Rows from block 4 of the text encoder, named by matrix and row number. Each number is 128 + 32 x the weight over its row's rms, rounded and kept within 0 to 255. All counts start at 0. After the name is the row's rms in percent of the matrix's.
# fc2: MLP down (text_encoder.blocks.4.mlp.fc2.weight, 128x512), inputs 0-255
fc2.70 097 [135 132  74 105 160 141 147  64 187  80 145 116 178 127 167 133  80  73 148 127 127 161 110  93 101 138 126 108 157 167 127 226 121 134 138 160 126 135 153 149 124 125 146 145 109 135 120 139 185 108  85 169 140 174 169 102 115 162  98  70  37 159 123 119 121 168  88 135  88 177  97 132 198 133 132 145 123 108 112 147  83 138  99  83  90 255  92 121 168 138 125 117  81  94 161 156 116 106  92 152 225 119 128 135  80 128 114 126  85 118 146 112 142  98 115  96 118 147 113 139 160 133  88  77  78 118 127 193 161 108 124 168 113 132 127  91 120 170 204 130 144 222 144  90  95 184  83 160 133 158 129 108  84 114 124 109 174 124 157  93 101 134 120 121 145 118 111 132 114  97  83 132  82  87 106 101 113 125 153 154  92 201 120  97  88 134 142 165 116 137 135 141 138 108  94 255 174 168 120 169 146 132  98 157 166 145 118 110  92 179 142 104 147 126 136 153 139 142  80 156 134 129  75 168 171 133 166 114 111 118 175 142 119 173 157 107 113 166 175 122 117 135 177  77 119 103 128 127 255 129 118  91 170 151 134 107]
fc2.71 073 [133 137 130 134  89 123 146 162 205 127 135 138 193 129 102 173 160 187 121 145 108  89 163 183 151  88 102 128 107 117 145 244 115 146 134 103 145 129 221 109 130 138 124 109 129 100 150 102 106 191 181 164 115  91 179 133 143 168 140  88 196  95 136 168 133 138 171 114 144 108 108 130  76 125 130 150 129 139 114 131 176 134 147 122 146 238 146 134 134 136 134 193 103 129 145 118 115 105 176 117 255 112 100 130 155 133 134 134  37 154 143 122 157 156 121 125 147 113 161 139 142  90 151 139 176 157 135  86 161 152 122 131 143 110 130 119 132 176 176 109 112 178 191 188 150 225 160 181 129 241 140 117 166 113 131  87 148 142 142 107  17 138 123 138 108 135 170 172  94 158 168 102 103 156 135 150  94 203 162 177  70 208 108 168 160 137 120 134 114 155 148 158 103 100 153 191 113 114 140 100 101  97 120  97  84  88 107 146 161 188 108 140 136 121 122 116 111 135 169  85 147  64 150   0 102 124 109 104 110  94 130 131 156  91  96 124 137 114 164 142 128 157 152 179 149 175 120 158 218 138 127 165 137 111 153 118]
fc2.72 094 [131 133 243  97 112 125 144  29  65 115 150 131  85 126 121 102  70 112 114 128 124 102 133 161 153  72 129 153  70  83 124 134 110  69 155 156 128 137 112 186 132 130 141 133 125 123  96  99  67 129  93 120 119 127 142 116 123 163 112 189  62 115 128  86 129 128 109 138 100 133 166 127  98 125 125  85 133 135 177 121 115 128 104 112 200 108  98 128 154 111 116 171 148 128  85 168 128 101  93  98 116 129 111 135 132 141 167 111 150 122  89 137 145 192  99 102  97 128  46 126 112  88 136 111 108 144 117 138 157 132 131 183 141 146 130 105 122 126 184 117 106 101 169 139 125  64 168 205 122  96 124 113 111 194 123 121 123 127 143 159 187  93 172 132 146 115 153  89 108  91 118 125 142 215 145 142 114 127 137 198 180  99  60 110 121 125 122 107 129 127 120 142 127 166 131 145 115 143 137 127 132  95 139 131 129 122 190 113 100  61 115 105 125  92 136 118 196 172  97 110 131 166 102 113 172 127 139 116 112 113 142 132 190 130 140 122 124 129 124 118 126 128 167  99 142 133 181  94 121  97 119 155 138 125 149 134]
fc2.73 133 [137 124  41 135 107 114 126 255  75 148 140 130  49 124 116 137 120 166 135 126 121  96 148 155 152 142 156 119 115 137 120  47 132 147 147  48 133 121  82  34 130 130 103 100 136 116 115  77 156 161 158 160 114 108 129 126 129 129 134 105 191  78 132 160 127 108 167 144 155 147 211 134  75 134 136  62 120 133 151 125 146 122 122 135  63 137 150 149 130 137 122 103 157 140 121  54 136 189 163 104  36 143 118 126 137 148 156 134 140 125 167 148 128 152 120 120 105 124 168 114 140 117 152 122 150 130 128  70  89 145 132  70 146  70 129 157 124 137 150 127 109 166  27 134 148 167 128  70 117  96 123 128 161 100 137 255  89 125 119 143 127 120 141 144 119 115 144 143 132 173 151 106 144 105 137 150 128 138 127  67 142  24  93 154 142 120 119  86 118 195 132 171 123 191 126  89  86  60 136  99 116 123 135 108 119 103  66 134 160 126 107 162 135 126 133 110  78 112 174  88 125 137 178 179 131 140 125 122 118 128 135 129 131 109 120 128 135 126  65  86 132 113 146 168 124 134 101 148 147 122 129 146 112 113 150 125]
fc2.74 114 [123 131 202 117 143 123 130   0 200 110 104 120 158 112 133 134 123  59 124 113 147 128 114  88  78 100 140 136 168 163 137 229 129  47 105 226 120 124 167 221 129 126 164 146 127 156 113 137 179 113  77  99  98 134 154 127 118 136 117 166  41 141 132 109 122 161  80 148  69 136 111 116 156 134 124  73 122 126 126 126 126 132 124 141 152 172  91 116 112 119 128 153 107 103 128 204 129 114  68 169 204 119 128 137 100 120 126 118  74 124 135 121 134  83 105 108 129 126  85 138 144 126 103 139  69 116 110 213 167 113 120 176 107 164 124  66 132 127 107 137 139 161 208 123 104 110  89 176 128 168 123 119  77 157 130  98 164 127 119 133 158  98 140 128 128 121 100  94 129  73 112 148 127 140 134 102 129  93 118 198 191 237 157  81 103 117 121 146 142 118 119 126 150 145 121 205 121 200 112 182 133 108 136 171 136 136 167 115  72 108 122  98 119 107 118 128 191 127  68 153 122 142  89 109 134 125 159 131 162 125 128 130 146 101 143 127 117 102 144 177 126 145 115  60 116 119 161 135 136  98 125  97 111 142  86 109]
fc2.75 109 [140 144  61 113 146 135 144 255 111 115 143 149  76 133 156  73 146 120 132 129 130 147 115 141 113 147 136 137  45  66 127  17 126 188 136  28 122 126  95  13 122 120 163 150 124 124  89 104  68 108 116 125 137 159  73 122 122 114 132 102 172  81 129 126 128  68 138 162 110 115 171 124 176 133 132 145 127 121 174 124  86 132 115 105 107  56 113 137 137 160 125  67 149 101 129  62 104 151 120  97  46 134 129 133 114 145 172 117 162 116  73 110 121 130 117 131 125 136 155 112 120 134 124 117 103 127 110 116  70 131 137  63 126 113 147 122 118  68 145 125 134  92  94  99  92 103 187  87 117  60 113 137 125  91 156 193 123 129 134 163  94  92 102 151 153 121 124  88 132 128 136 124 185 101 134 152 127 103 125  76 214  49 141 114 110 117 120 116 137 169 103 156 151 220 127  37 175  90 135  68 146 119 156 102 163 127 119 127 121  96 127 107 122 144 123 128  59 121 120 148 117 110 114 133 142 120  71 123 133 149 165 128 157 144 160 122 121 120 113  67 132 122 127 117 120 119 188  51 118 155 125 106 141 131 118 132]
fc2.76 115 [129 127  62  99 120 119 117 106 137 112 109 123  91 147 129 152  74  76 118 124 144 104 111 110 127 150 137 105 149 135 132  96 136 138 120  86 130 123 116  94 137 125 111 125 118 139  90 112 209  69  72  84 117 128 107 127 119 145 100  94  90 109 124  34 128  98  86 162  84 144 133 129 136 138 128  96 102 117 105 135  71 130  99 123  81 178  93 122 141 108 131  73 119 126 155  85 112 125  64 101 112 121 113 127 118 136 128 104 101 119 173 133 105  87 144  82  72 127 164 131  89 109  94 123  76 106 133 125  89 134 128  54 118 103 129  90 134  68 229 164 131 173 114  72 108 145 125  18 132 102 138 110  78  61 105 111 132 130 111 131 171 106  66 135 116 110 118  98 150  79 114 141 116  78 101 100 143 100 121  32 174 111 163  80 105 151 140 133 123 132 108 104 109 159 116   0 134  77 116  96 138 121 125 134 120 151  94 123  76 150 157  89 110 125 127 119  82  94  72 157 128 158 101 127 120 125  94 132 118 155 112 106 197 120 202 142 124 114 108  76 119 128 100  65  94 112 183 183 161 140 128 109 145 142  98 131]
fc2.77 082 [136 118 120 176 115 125 132 179 222 146 127 124 163 143 113  99 209 147 189 116 170 165 146  99 127 203 129 118  95  91 158 194 144 205 126  90 128 129 233  33 137 130 135 117 126 135 155 170  72 145 138 187 103 118  91 151 128 138 141 125 163 155 129 140 141  98 117  96 148 122 109 114 148 123 145 242 127 123 129 135 138 131 209 141 132  90 148 145 106 160  95  62  67 144  79  79 139 111 135 135 213 142 181 124 125 160 126 173 121 125  72 124  96 134 177 167 108 159 123 120  66 155 162 159 126  99 109  55  72 147 136  84 124 127 142 173 131 112 144  90 119  72 110 164 146  80 140 102 143 180 126 130 139 114 146  44 142 123 137 125  36 193  47 128 127 125 107 119 150 148 143 143  90 130 124 152 170 114 105  89  56 122 225 138 160 136 132 136 131 154 148 136 133 131 108  17 132 118 149  69 130 149 134 137 113 142 124 131 139 108 159 121 148 140 134 101  98 106 144 120 126  80 159 112 105 125  71 156 118 139 161 111  89 125 141 141 128 142 179 127 136 127  90 136 121 109  89  91 121 224 124 153  87 111 130 128]
fc2.78 059 [130 127 232 128 115 115 145  32  96 122 139 112 129 131 130 168 130 110 170 116 104 110 128 118 105 117 100 124 142 125 137 127 119  98 134 213 137 117  89 225 110 125 112 140 142 119 125  69 168  78 113 202  61 117 190 142 108 143 106 181   0 120 127  85 118 159 106 115  97 163  65 158 116 124 137 148 110 127  71 139  79 139 141 127 174 194  95 123 129 109 136 147  82 119  77 206 145  93 106 125 158 134 117 139 135 163  88 156  85 105  89 110 153  99  94  74  43 130 100 128 111  72 121 109 112 124 118 136 174 139 123 178 135 155 151  75 149 191 202 110 161 171 168 160 112 137 114 156 130  80 116 112 106 158 105  29 151 128 112  90  89  83 148 125 120 144 146  87 132 111 101 131  75 158 118 129 124 143 135 172  38 186  81 109 131 117 123 123 139 137 138 138 117   7  99 182  95 161 134 161 121 129 119  89 102 119 161 135 105 101 129 108 144 119 126 138 217 179 108 141 128  93  69  61 122 122 151 113 104 137 167 158 161 110 122 114 131 144  99 140 123 138 186 106 136 134 128 128 168 117 111 140 134 125 157 108]
fc2.79 084 [142 142 228 121 141 138 141 139  44 107 129 144  99 121 139  80 164 169 134 135 125 164 160 128 121 130 132 147  28  72 127  36 123 162 137 112 121 135  72  65 107 126 163 130 124 127 125 149 106  93 161 151 168 143 152 113 129 153 130 167  38 148 129 111 127  47 115 119 154 161 146 116 141 130 126 195 135 131 164 123 138 125 126 122 119 109 174 153 129 142 120  77  85 113  17  62 146 106 164 150  76 115 143 137 128 136 149 116 174 126  67  93  93 146 122 150  62 147 146 132 122 123 128 133 149 150 122 176  82 113 133  38 112 130 129 163 107 182 197  99 125 127 137 132 122  37 116  92 131  90 131 132 163 177 132 110 126 129 148 123  88 145 124 132 169 120 140 121 105 152 129 131 128 141 140 139 111 139 125 109 138 178 129 155 112 116 126 156 130 133 135 143 143 165 119   0 178  80 129  93 133 122 122 122 151 119 120 117 162  91 108 168 127 155 124 144 171 102 165 126 136 106 121 140 147 121  76 130 135 119 159 102 138 138 134 124 129 138 117 167 136 129 218 170 137 133 126  62 174 138 134 136 128 124 131 124]
fc2.80 072 [138 138 165  79 136 130 134 130  24 103  71 129  34 136 140  61 133  91 129 126 156 113  90  95  94 110 131 147  78 157 128  28 134 122 122 100 122 125  58 117 140 129 165 157 108 149 115 100 124  75  94  75 146 171 101 119 117 113  98 154  93 125 124  38 129 112 111 189 106 117 111 133 192 130 131  90 124 113 177 132  37 130 108 119 157 120 102 115 131 136 113  75 136 105 221 117 147 115  93 142  60 106 129 128  91 135 168 100  97 111 117  88 115  93 146 113 186 141 100 141 154  91  73 128  92  87 133 191 112 117 129  76  94 141 134 121 101  59  56 157 110 125 111  69 104 109 116  77 136  46 120  94  95 126 122 134 108 135 123 130 138  79 105 131 142  96 102 101 125  89 106 154 169  87 113 150 139  94 123  99 219 114 125  95  94 121 134 161 150 143 113 138 144 178 110  41 142 117 120 113 141 107 109 144 137 157 152 103  90 115 156 101 104 149 134 123  94 119  89 162 139 120  77 173 129 134 120 152 145 142 125 120 130 137 136 144 120 108  91 112 121 123  75  89 110 105 174  84 145  70 121  79 123 148  70 127]
fc2.81 064 [123 122 209 109 134 134 129  84   3 146 104 115  21 132 160 103 151 114 150 137 131 113 105 120 105  62 116 129  91 134 139  19 124 100  93 171 134 115   1 155 155 124 130 158 131 151 113  85 220  82 110  82  97 115 135 121 132 127 128 171  98  77 118  99 118 102 117 192 112 174 110 148 110 125 141  98 134 119  72 133  57 132 145 141 157 158 108 125 134 109 130 131  93 116 142 161 128 126 106 123   0 130 128 128  94 166  83 142 206 108  85 111 134  72 133  64 118 127 128 129 122 120 119 122 111 117 136 124 111 136 140 149 126 203 154 113 124 105 130 124 178 174 109 100 131 225  93 124 108  10 129 143 113 131 126  79  81 133 104  91 222  71 137 123  93 135 118  88 163 111 122 148 110 123  89 126 157 115 111 127 151  99  67 107 115 123 117 134 152 132 113 102 136  67 117 108 110 161 114 124 134 117 156 145 146 169 156 112 109  93 131 126  89 111 100 130 175 144 116 177 126 145 135 150 114 124 116 143 147 127 141 147 188 120 171 110 131 118  70 160 115 117 163 114 116 117 171  92 154  85 111 104 136 125  91 131]
fc2.82 096 [133 123 155 127 130 126 149  29 133 123 129 121 164 114 119 137  94  33 148 111 127 149  90 101 111 130 127 128 139 185 123 185 138  85 130 183 124 131 147 185 124 138 153 127 125 139  91 139 211  71  52 127 142 115 178 127 108 152 107 136  16 160 120  65 136 147  61 123  50 132  67 131 143 147 118 122 119 128 118 139  72 130 108 124 148 239  61 108 128 102 116 133 104 118 111 171 156  60  41 157 174 128 102 129 119 134 111 117 139 116 138 111 127 105 136  96 129 131 116 154 118 131 119 115  46 111 116 196 147 106 140 141 118 142 157  48 129 138 173 140 122 216 205 122 109 205  74 114 133 116 117 130  43 139  92  35 172 116 133 113 198 126 145 118 132 131 117  75 132  40 100 133 132 131 144 143 136 110 124 170 136 219 165  60 122  98 144 165 135  59 130 110 140  91 102 137 149 173 149 157 133 143 107 131 134 133 163 126  56  76 117  70 137 119 146 127 142 137  37 141 139 134  59  81 142 132 137 119 130 134 156 137 133 114 129 144 120 128 148 119 140 105 212  37 129 130 163 130 255 105 124 112  96 129 117  87]
fc2.83 124 [111 109 188 142 120 131 132  82 165 130 132 128 181 123 115 153 159 132 160 131 123 106 109 117 101 118  97 112 177 225 136 200 126 124 126 157 127 118 189 190 118 113 103 108 133 124 143 144  33 131 134 164  95 122 160 134 135 108 138 145 115 137 127 125 123 169 108  78 135 115  78 129 102 111 135  98 115 121  75 134 125 120 161 126 153 115 104 130 120 100 129 174  79 128 171 175 141 124 137 134 159 144 119 130 131 142  90 145 166 116 179 131 147  90 128 138 222 132  92 116 153  99 142 126 134 117 118 136 162 131 125 188 126 159 137 140 117 178  51 144 135  50 136 178 133 175 106 173 117 171 118 125 131 164 118  91 136 123 127  76 117 158 136 122  96 104 123 150 139 134 135 138 103 152  96 125 142 151 111 186   1 143 137 128 127 124 120 114 118 116 137 118 140   4 110 198  77 162 141 164 121 124 138 130 128 128 159 130 132 146 119 125 130 136 118 110 193 130 138 114 118 105 135 105  43 122 164 123 122 123 140 143  60 105  39 125 139 117 144 172 143 142 114 132 132 118  23 165  79 105 120 133 121 114 142 114]
fc2.84 071 [116 109  42 115 139 130  79 223 224 118 141 127 209 150 131 169 195 112  95 125 148 101  90 117 144 163 139 129 217 101 132 199 123 141 131 148 136 110 199 176 125 131 163 122 140 118 151 155 198 168 120  34 155 185 137 131 128  98 122  94 218 116 132 134 118 186 155 211 135 155 134 103 161 134 125 128 155 117 138 110 131 119 108 138 125  86 125  86 136 138 115 178 122 132 162 188 109 139 112 188 185  98 142 130 132 112 145 103  49 129 196 176 159 108 114 120 140 144 196 123 163 113 135 164 114 125 134 186 164 118 126 152 143 117 115 124  79 107 167 132 135 132 157 138 123 147 154 126 134 220 133 121 117  77 137 154 111 137 147 138  70 131 147 117 142 101 117 152 108 117 145 127 176 127 110 171 120 131 120 104 177 184 167 129 100 124 114 117 113  93 120 123 150 165 134 181 130 155 109 187 122 111 129 141 154 118 136  94 117 201 129 111 110 145 137 124 108 139 115 125 119 150 100 143 119 127 180 129 141 129  90 143 228 159 225 124 139 111 141 141 136 146  96 115 147 120 198 193  31 155 146 112 139 144 124 147]
fc2.85 074 [125 113 225 150 104 116 130 111  28 162 123 110  86 121 114  87 148 149 176 122 125 117 143 132 137  81 119 129 115 118 124  80 137 110 124 150 126 124  61 152 125 102 103  88 126 140 124  96  18 174 130 188  87  99 100 129 121 105 148 217 145 144 126 139 126 138 156 105 141 124 133 138  84 117 134  99 110 134 107 131 138 123 144 127 151  61 131 147 129 132 116 153 125 158 111 156 150 152 141 118  44 154 155 127 155 163 103 171 194 126 121 140 124 139 121  99 104 118 102 125 110 108 148 144 147 108 141  64 144 150 131 172 132 128 148 161 137 168  80 108 117  30 106 172 154  79 110 178 127  57 133 124 142 201 127 140 114 114 106 124 117 115 155 125 115 100 148  83 132 134 139 132 110 184 125 100 159 127 122 216  99  54  78 145 146 139 126 112 120 135 140 116 114  90 117 192  65 184 129 140 119 119 146 125 115 123 143 122 140  26 122 136 128 145 138 107 216 140 144 103 125 142 158 142 114 160 165 126 116 129 138 119  86 106  59 135 143 112 110 110 129 111 109 142 139 115  64 120  56  92 115 147 117 113 155 127]
fc2.86 108 [132 134  11 131 140 133 126 180 113 122 129 142 104 138 143 123 148 153 136 132 130 130 140 140 138 142 144 124  67 136 124  79 129 153 127   0 128 127 112   0 136 127 125 129 131 131 135 126 133 130 152 155 142 141 144 130 129 112 125  67 127 120 133 155 128  64 130 121 154 133 155 126 126 132 130 140 134 129 188 127 134 129 127 134  63 107 161 147 138 144 133  78 169 131 131   0 122 151 159 135  63 128 132 127 127 140 146 129 214 135 128 117 111 142 130 197 146 124 150 125 173 134 127 133 149 134 131 138  83 128 130  31 124  89 134 159 128 162 108 125 140 144  69 115 122 186 157  57 129 117 137 133 145  72 136 195 101 132 129 139 119 114  98 135 134 118 131 151 128 161 137 125 150  84 122 135 126 120 132  34 122  89 128 144 128 132 127 123 126 147 120 150 116 168 134  39 132  43 122  47 130 133 127 145 135 132  45 135 151 153 132 150 118 137 125 134  13  82 155 137 127  96 150 172 141 127  59 128 134 127 126 107 106 137 112 129 130 132 109 122 129 128 170 152 130 131  84 118 133 142 128 130 142 135 126 132]
fc2.87 082 [146 139 132 121 134 122 124 123  48 143 130 104  60 130 112 125 142 147 153 118 144 113 135 142 109 124 155 120  94 124 135   0 139 166 122 101 135  98  49  72 123 130 146 107 143 135 153  82 174  92 146 211 133 125 152 129 126 160 115 132 127  81 128  83 120 124 131 128 128 155 157 127 133 145 131 194 116 135  96 142  94 129 130 152 126 179 154 162 122 168 179 100 117 126 171  89 153 162 151 176  39 171 140 131 142 145 108 127 107 139 128 115 116 148 141 152 135 126 149 142 145  73 108 139 148 132 162 164 101 132 121  65 119 111 138 126 161 154 229 123 154 180  64 117 140  96 154  64 132 106 143 106 139 108 113 131 110 132 108 119 105 105 110 143 126 134 125 150 163 128 133 135  93  77 135 146 127 158 135  80 149 103  95 135 141 151 133 129 124 216 137 171 109 141 139   0 122  82 111 110 110 122 110  98 100 122 126 128 141 186 135 132  99 137 116 150 130 129 146 130 128  75 159 167 161 129 105 134 127 124 122 124 154 103 148 134 133 127  47 153 118 155 212 150 130 155 163 153 170 162 140 131 129 145 119 131]
fc2.88 107 [121 122  96 140 111 122 160 103 221 123 102 124 227 105 125 168  98  97 132 124 140 122 113 121 103 144 104 113 235 193 139 255 140 106 102 196 126 140 179 255 150 128 119 131 135 131 138 129 104 112 105 124 109 109 131 129 146 165 135 101 142 160 123 138 123 200 150 134  93  83 112 137 150 128 135 102 101 132  88 131 122 133 159 142 140 189  87 146 118 115 143 181  80 130 138 212 115 142 102 130 247 140 124 120 131 120 127 142 118 118 171 140 142  97 154 126 155 125 118 131 132 117 119 129 101 129 156 128 173 134 127 231 123 143 136  94 148 125 104 151 118 136 180 124 151 199  93 186 132 191 125 121 102  92 117  74 138 124 116  79 115 152 131 132 119 146 107 122 148 114 112 156  90 106 133 143 145 137 125 144  65 201 163  98 135 152 126 120 130 146 138 110 119  63 128 255 117 152 131 183 126 122 128 164 109 133 136 139 107 126 135 111 133 127 108 123 116 132 103 135 136 129 137  91 114 106 181 136 120 122 136 150 131 105 128 136 132 103 168 134 108 108 106  98 124 124 115 189 222  92 124 135 100 114 109 110]
fc2.89 057 [118 131  78 150 122 136  99   3 120 136 144 117  79 141 126 104 176 126 150 136 102  79 127 148 163 101 137 122  32 124 132 129 122 110 132  48 126 119 165   0 112 118 148 120 129 120 144 144  22 119 114 146 111 155 116 121 131  91 140 117  38 157 139  96 122  33  80  98 143 137 114 128 125 109 113 137 167 131 153 114 133 117 122 119  90  39 127 123 160 147 132  58 163 151 154  13 152 105 120 139  97 120 145 122 147 106 109 146 216 145  97  93 109 178 111 178 172 110  80 122 130 130 138 143 137 150 141 129  80 130 119  48 130  90 128 164 120 163 102 124 137  57 151 166 147 112 158  74 134 129 137 125 127 128 140 136 117 131 143 139 139 115  98 120 130 105 148 158 101 101 142 123  93 135 131 103 113 130 140  67  61  72 111 131 122 125 109  92 116  94 126 115 106  75 169  76 130  75 120  23 117 113 127 175  97 110  82 112 115 178 125 120 128 114 138 148 114  86 102  98 124 121 125 189 145 130  40 129 120 122  92  65 148 180 107 110 137 121 141 144 122 151 150 119 145 132  94  87  46 130 142 123 154 128 142 159]
fc2.90 120 [115 113 164 118 124 130 133 184 207 122 122 132 197 117 115 153  54  66 119 101 123 137  85 128 134 194 104 143 116 170 121 224 132 203 135 114 133 117 171 108 124 148 127 121 145 131 101 169  44  65  54 112 115 117 138 140 117 121 124 139   1 149 114  57 128  87  63 148  74 110 142 126 102 136 129 150 121 130 112 131  74 136 119 149 112  71  63 125 109  93 130 100 126 122  85  70 120 112  55  64 198 144  90 120 144 116 140 111 108 119 106  99 111 114 146 138 106 132 173 127 124 148 131 134  64 136 136 109  91 129 119 117 125 128 104  88 133 133  82 144 135  22 172 108 123 101 135 122 126 159 129 118  77 119 113 109 179 112 123 102 196 191  90 130 128 172 120  70 131  76 110 126 135 103 159 129 117 133 129  86 117 179 208  63 130 107 135 137 151 110 134 114 124 115 130  49 120  84 125  77 113 122 137 139 110 122 111 122  69  86 130  83 159 158 127 122 140 104  74 119 118 152 108  42  75 128  80 131 123 137 136 121 158 110 131 133 115 127 178  86 125 117  47  64  95 130 107 129  85 176 119 127 112 124 132 110]
fc2.91 060 [118 116  71 168  92 126 120 129 218 139 125 142 186 128 118 171 197 160 140 131 130 114 153 131 141 150 124 120 181 139 133 205 133 156 134 128 134 131 212 150 135 105 100  98 135 130 114 118  70 199 162 177  77 106 128 132 136 112 153  77 182 131 135 201 132 162 132  56 163 103 121 128  97 114 128 154 126 126  94 123 191 125 158 136 132  92 147 146 120 121 128 187 106 145 156 127 117 149 168 120 162 151 142 120 160 137 106 151 161 153 154 167 155 152 130 164 174 115 121 109 118 145 165 140 152 112 139  56 156 147 126 181 162 105 129 159 122 166  72 121 119  99 121 175 156 119 167 158 121 216 135 143 157 119 132 103 122 118 133 120 152 141 100 133 102 121 135 167 119 164 144 127  86 167 140 110 139 144 121 148   0 105 166 147 144 136 126  87 131 145 126 147 128  38 136 255  58 132 125 113 126 117 130 142 133 123 101 140 158 152 128 139 127 130 138 125 121 143 163 104 127  84 169  58 105 136 143 129 132 132 136 143  67 114  59 139 142 116 141 125 134 123 112 155 125 131  14 191  77 183 132 169 106 114 145 121]
fc2.92 113 [128 141  45 101 149 132 126 122 161 127 114 126 137 126 138 125  77  84 137 130 142 153  87 114 133 137 146 131 111 137 107 188 138 128 113  67 128 138 165  37 150 139 123 136 128 151 122 120 249 131  86 212 155 146 141 137 116 146 131 105  70 145 130  94 129 136 124 172  88 181 220 128 169 124 140 179 123 125 169 132 140 129  95 143  61 209  98 156 127 116 130 105  94 122 126  50 125 205  85 157 171 134 129 132 123 145 168 118 123 128 175 153  92 116 144 152  70 129 145 133 160 139  98 118  93 123 127 150  89 117 125  34 113  93 131 109 127 150 210 134 126 226 103  65 107 120 101 101 134 198 126 126  88 122 126 215 154 123 122 143 118 152 124 143 158 146 112 133 148  88  98 142 155 119 120 151 145  98 121  79 203 157 106  95 120 132 126 146 132 200 119 154 124 207 122  88 174  67 113 121 133 159 119 157 121 144  49 128  93 154 132  76 132 140 112 136 112  72  83 159 133 185 148 188 143 131 123 131 132 140 134  93 185 146 181 129 119 125 137  80 131 117 150  85 116 105 138 158 139 159 122 115 124 142 120 124]
fc2.93 097 [128  99  82 146  87 100 134 209 139 139 134 128 126 130  74 176 127 129 165 113 165  94 116 126 141 161 144  85 142 153 166 196 159 155 135  93 146 115 152 118 174 129  77  96 157 124 141 120 175 153 113 255  73  83 124 144 126 162 150  81 194  99 129 113 132 154 173 108 123 148 199 119 108 119 153 232  90 136 101 149 104 140 175 154 121 235 118 173 137 140 145 162  78 149 179  99 119 204 106 112 190 179 137 114 156 151 130 152  91 118 193 146 145 115 165 184 114 123 128 138 196  94 167  85 119  95 157 112 136 155 139 127 113  92 128 146 133 142 163 136 108 185  94 172 167 183 111 115 136 146  93 108 119  84 129 166 125 123  99 119  86 119 119 143  83 140 115 138 185 117 145 146  55  92 120 179 157 140 113 100  97 120 142 112 154 145 121 159  99 237 146 164 110 121 111 222  92  87 144 110 106 145 132 116  71 119  89 129 118 162 158 105 137 100 121  94 115 120 125 117 127 110 203 144 125 137 137 117  82 141 138 134 139 109 107 156 135 122  99 113 142 118 111 122 116 127 104 199 208 201 124 189  89 108 152 103]
fc2.94 066 [113 115 255 126 142 130 113  88  89 132 125 128 140 157 107  94 109 130 130 128 107 123  90 110 147 117  93 139 118 148 118 143 128 144 145 185 131 128 160 221 101 128 113 117 121 114 144 188  36 102 123 132 120 164 112 141 123  94 129 231 104 156 131  68 127 156 106 147 128 148 104 109 132 118 128 173 159 112 111 127  94 123 127 122 202  92 109  99 116  85 110 169 116 138 139 187 169 103 120 104 154 144 117 121 141 117 115 123  88 146 119 107  96  97 145 162 151 140  63 133 150 108 117 132 127 117 110 117 141 124 120 201 116 160 104 135 120 146  86 138 128   9 181 129 126  88 124 212 128 123 137 126 134 206 111  87 169 120 129 111 110 156 111 111 121 106 120 128 110 118 111 129 117 227 128 168 129 141 122 212 115 133 138 125 131 117 126 148 124 100 129  99 125  91 133  98 120 193 120 133 121 146 103 105 139 127 183 124 122 121 139 107 138 146 140 143 255 141 126 118 125 156 107 109  73 128 151 128 133 136 105 112 152 147  93 126 128 148 166 125 127 161  52 127 129 118 106 135   0 132 148 106 126 140 132 130]
fc2.95 056 [128 122 188 116 141 126 135 177  94 118 137 111  95 111 130  68 119 100 136 117 119 110 101 122 130 174  97 107  55  27 129  84 120 169 141  87 124 134 117  83 100 131 129 113 124 119 117 172 101 108  89 141 128 127  99 112 107 136  92 148 125 138 113  62 132  86 168 165  94 164 134 132 127 135 113 145 132 129  48 130  85 129 121 118 104 111  96 105 153 140 128  65  92 118  59 100 115  91  83  87 155 127 112 128 111 120 124 115   8 116  69  92 105 110 115 106   0 131 157 135 114 114 127 149  91 126 142 119  89 124 126  73 130 111 115 108 118 138 185  83 131 113 167 110 133  36 102 106 135 111 162 128 108 115 113  83 161 125 150  94   0 137 118 118 131 134 144  87 117  89  98 115  88 127 137 127 123 109 124 117 125 122 172 101 119 145 146 151 122 112 128  79 117 127 123  27 153 109  98 109 135  96 132  81 113 137 114 136  98 103 130  98 138 135 139 122 148 120  89 116 129 122  80 125 105 132  92 141 125 140 123 107 179 149 160 138 109 154 153  94 118 134  54  96 135 124 150  74  75 144  98 116 152 135 114 110]
fc2.96 071 [130 138 131 134 163 134 131 121 100 134 141 133 166 121 135 157 160 118 142 140  70 171 126 161  93  86 105 140 169 141 132  50 104  67 126 165 125 127  50 179  98 114 140 146 121 160 103  96  95 116 127  65 167 109 108 129 145  77 142 142 176 112 133 170 125 113 146 158 109 109 135 153 108 153 103  71 130 128 109 125 159 122 126 124 146  12 113 101  91  98 147 156 139 101 121 154 145 141 131  75  58 182 106 165 102 121 118 171 129 110 134 120 108 111  91  92 115 131 208 107  87 160 159 136 125 157 113  96 123 142 138 145 134 122 117  53 132 153 105 148 158  70 162 180 109 174 174  58 110  79 113 164 119 119 129 162  82 136 145 131 176  76 186 134 127 156 158  91 139 122 131 112 189 186 125 146 119 158 132 115 129 148  66 135 133 125 117  78 150  51 125  92 179 139 131  50 143 154 116 141 144 110 200  77 164 102 142 152 121  74  75 159 180 131 100 136 137 128 115 127 101 187 105   0  77 120 105 133 156  90 141 114 189  92  99 103 123 134  55 158 146 156  83 120 147 155 131 142  35 108 131  96 149 114 137 102]
fc2.97 137 [128 130  59 127 109 131 115 170  41 119 136 133  76 125 113 103 137 178 107 133 106  99 147 138 136 107 136 108  66 121 131  37 131 118 129  26 138 116  54  28 136 121 114 121 124  93 139  93 143 148 174 100 131 131 127 128 133 108 142  85 171 105 138 166 128  63 177  91 164 104 143 121 113 125 113  67 130 134 120 122 148 127 125 112  76 108 159 136 117 141 135  55 126 139  88  36 105 136 182 141  49 111 129 127 153 115 125 126 101 133  97 109 101 122 116 104 115 110 161 131 129 106 135 117 174 128 127 124  72 120 129  16 108  57 112 129 124 120 135 127 121 152  75 150 143 150 115  31 124  64 119 124 168  86 143 174  95 139 138 129  80  95 125 134 107 106 133 160 118 175 147  96 126 102 127 102 100 136 137  54 146  96  70 175 126 122 113 107 116 117 130 124 116 135 145   9 123  51 132  68 112 114 117  78 115  99  68 126 163 139 113 163 113 113 134 132  34  84 186  94 124 106 147 123 116 126  66 122 118 103 118  86 103 136  91 124 137 118  70 139 138 141 139 186 135 136  87  98 125  88 145 128 123 124 147 127]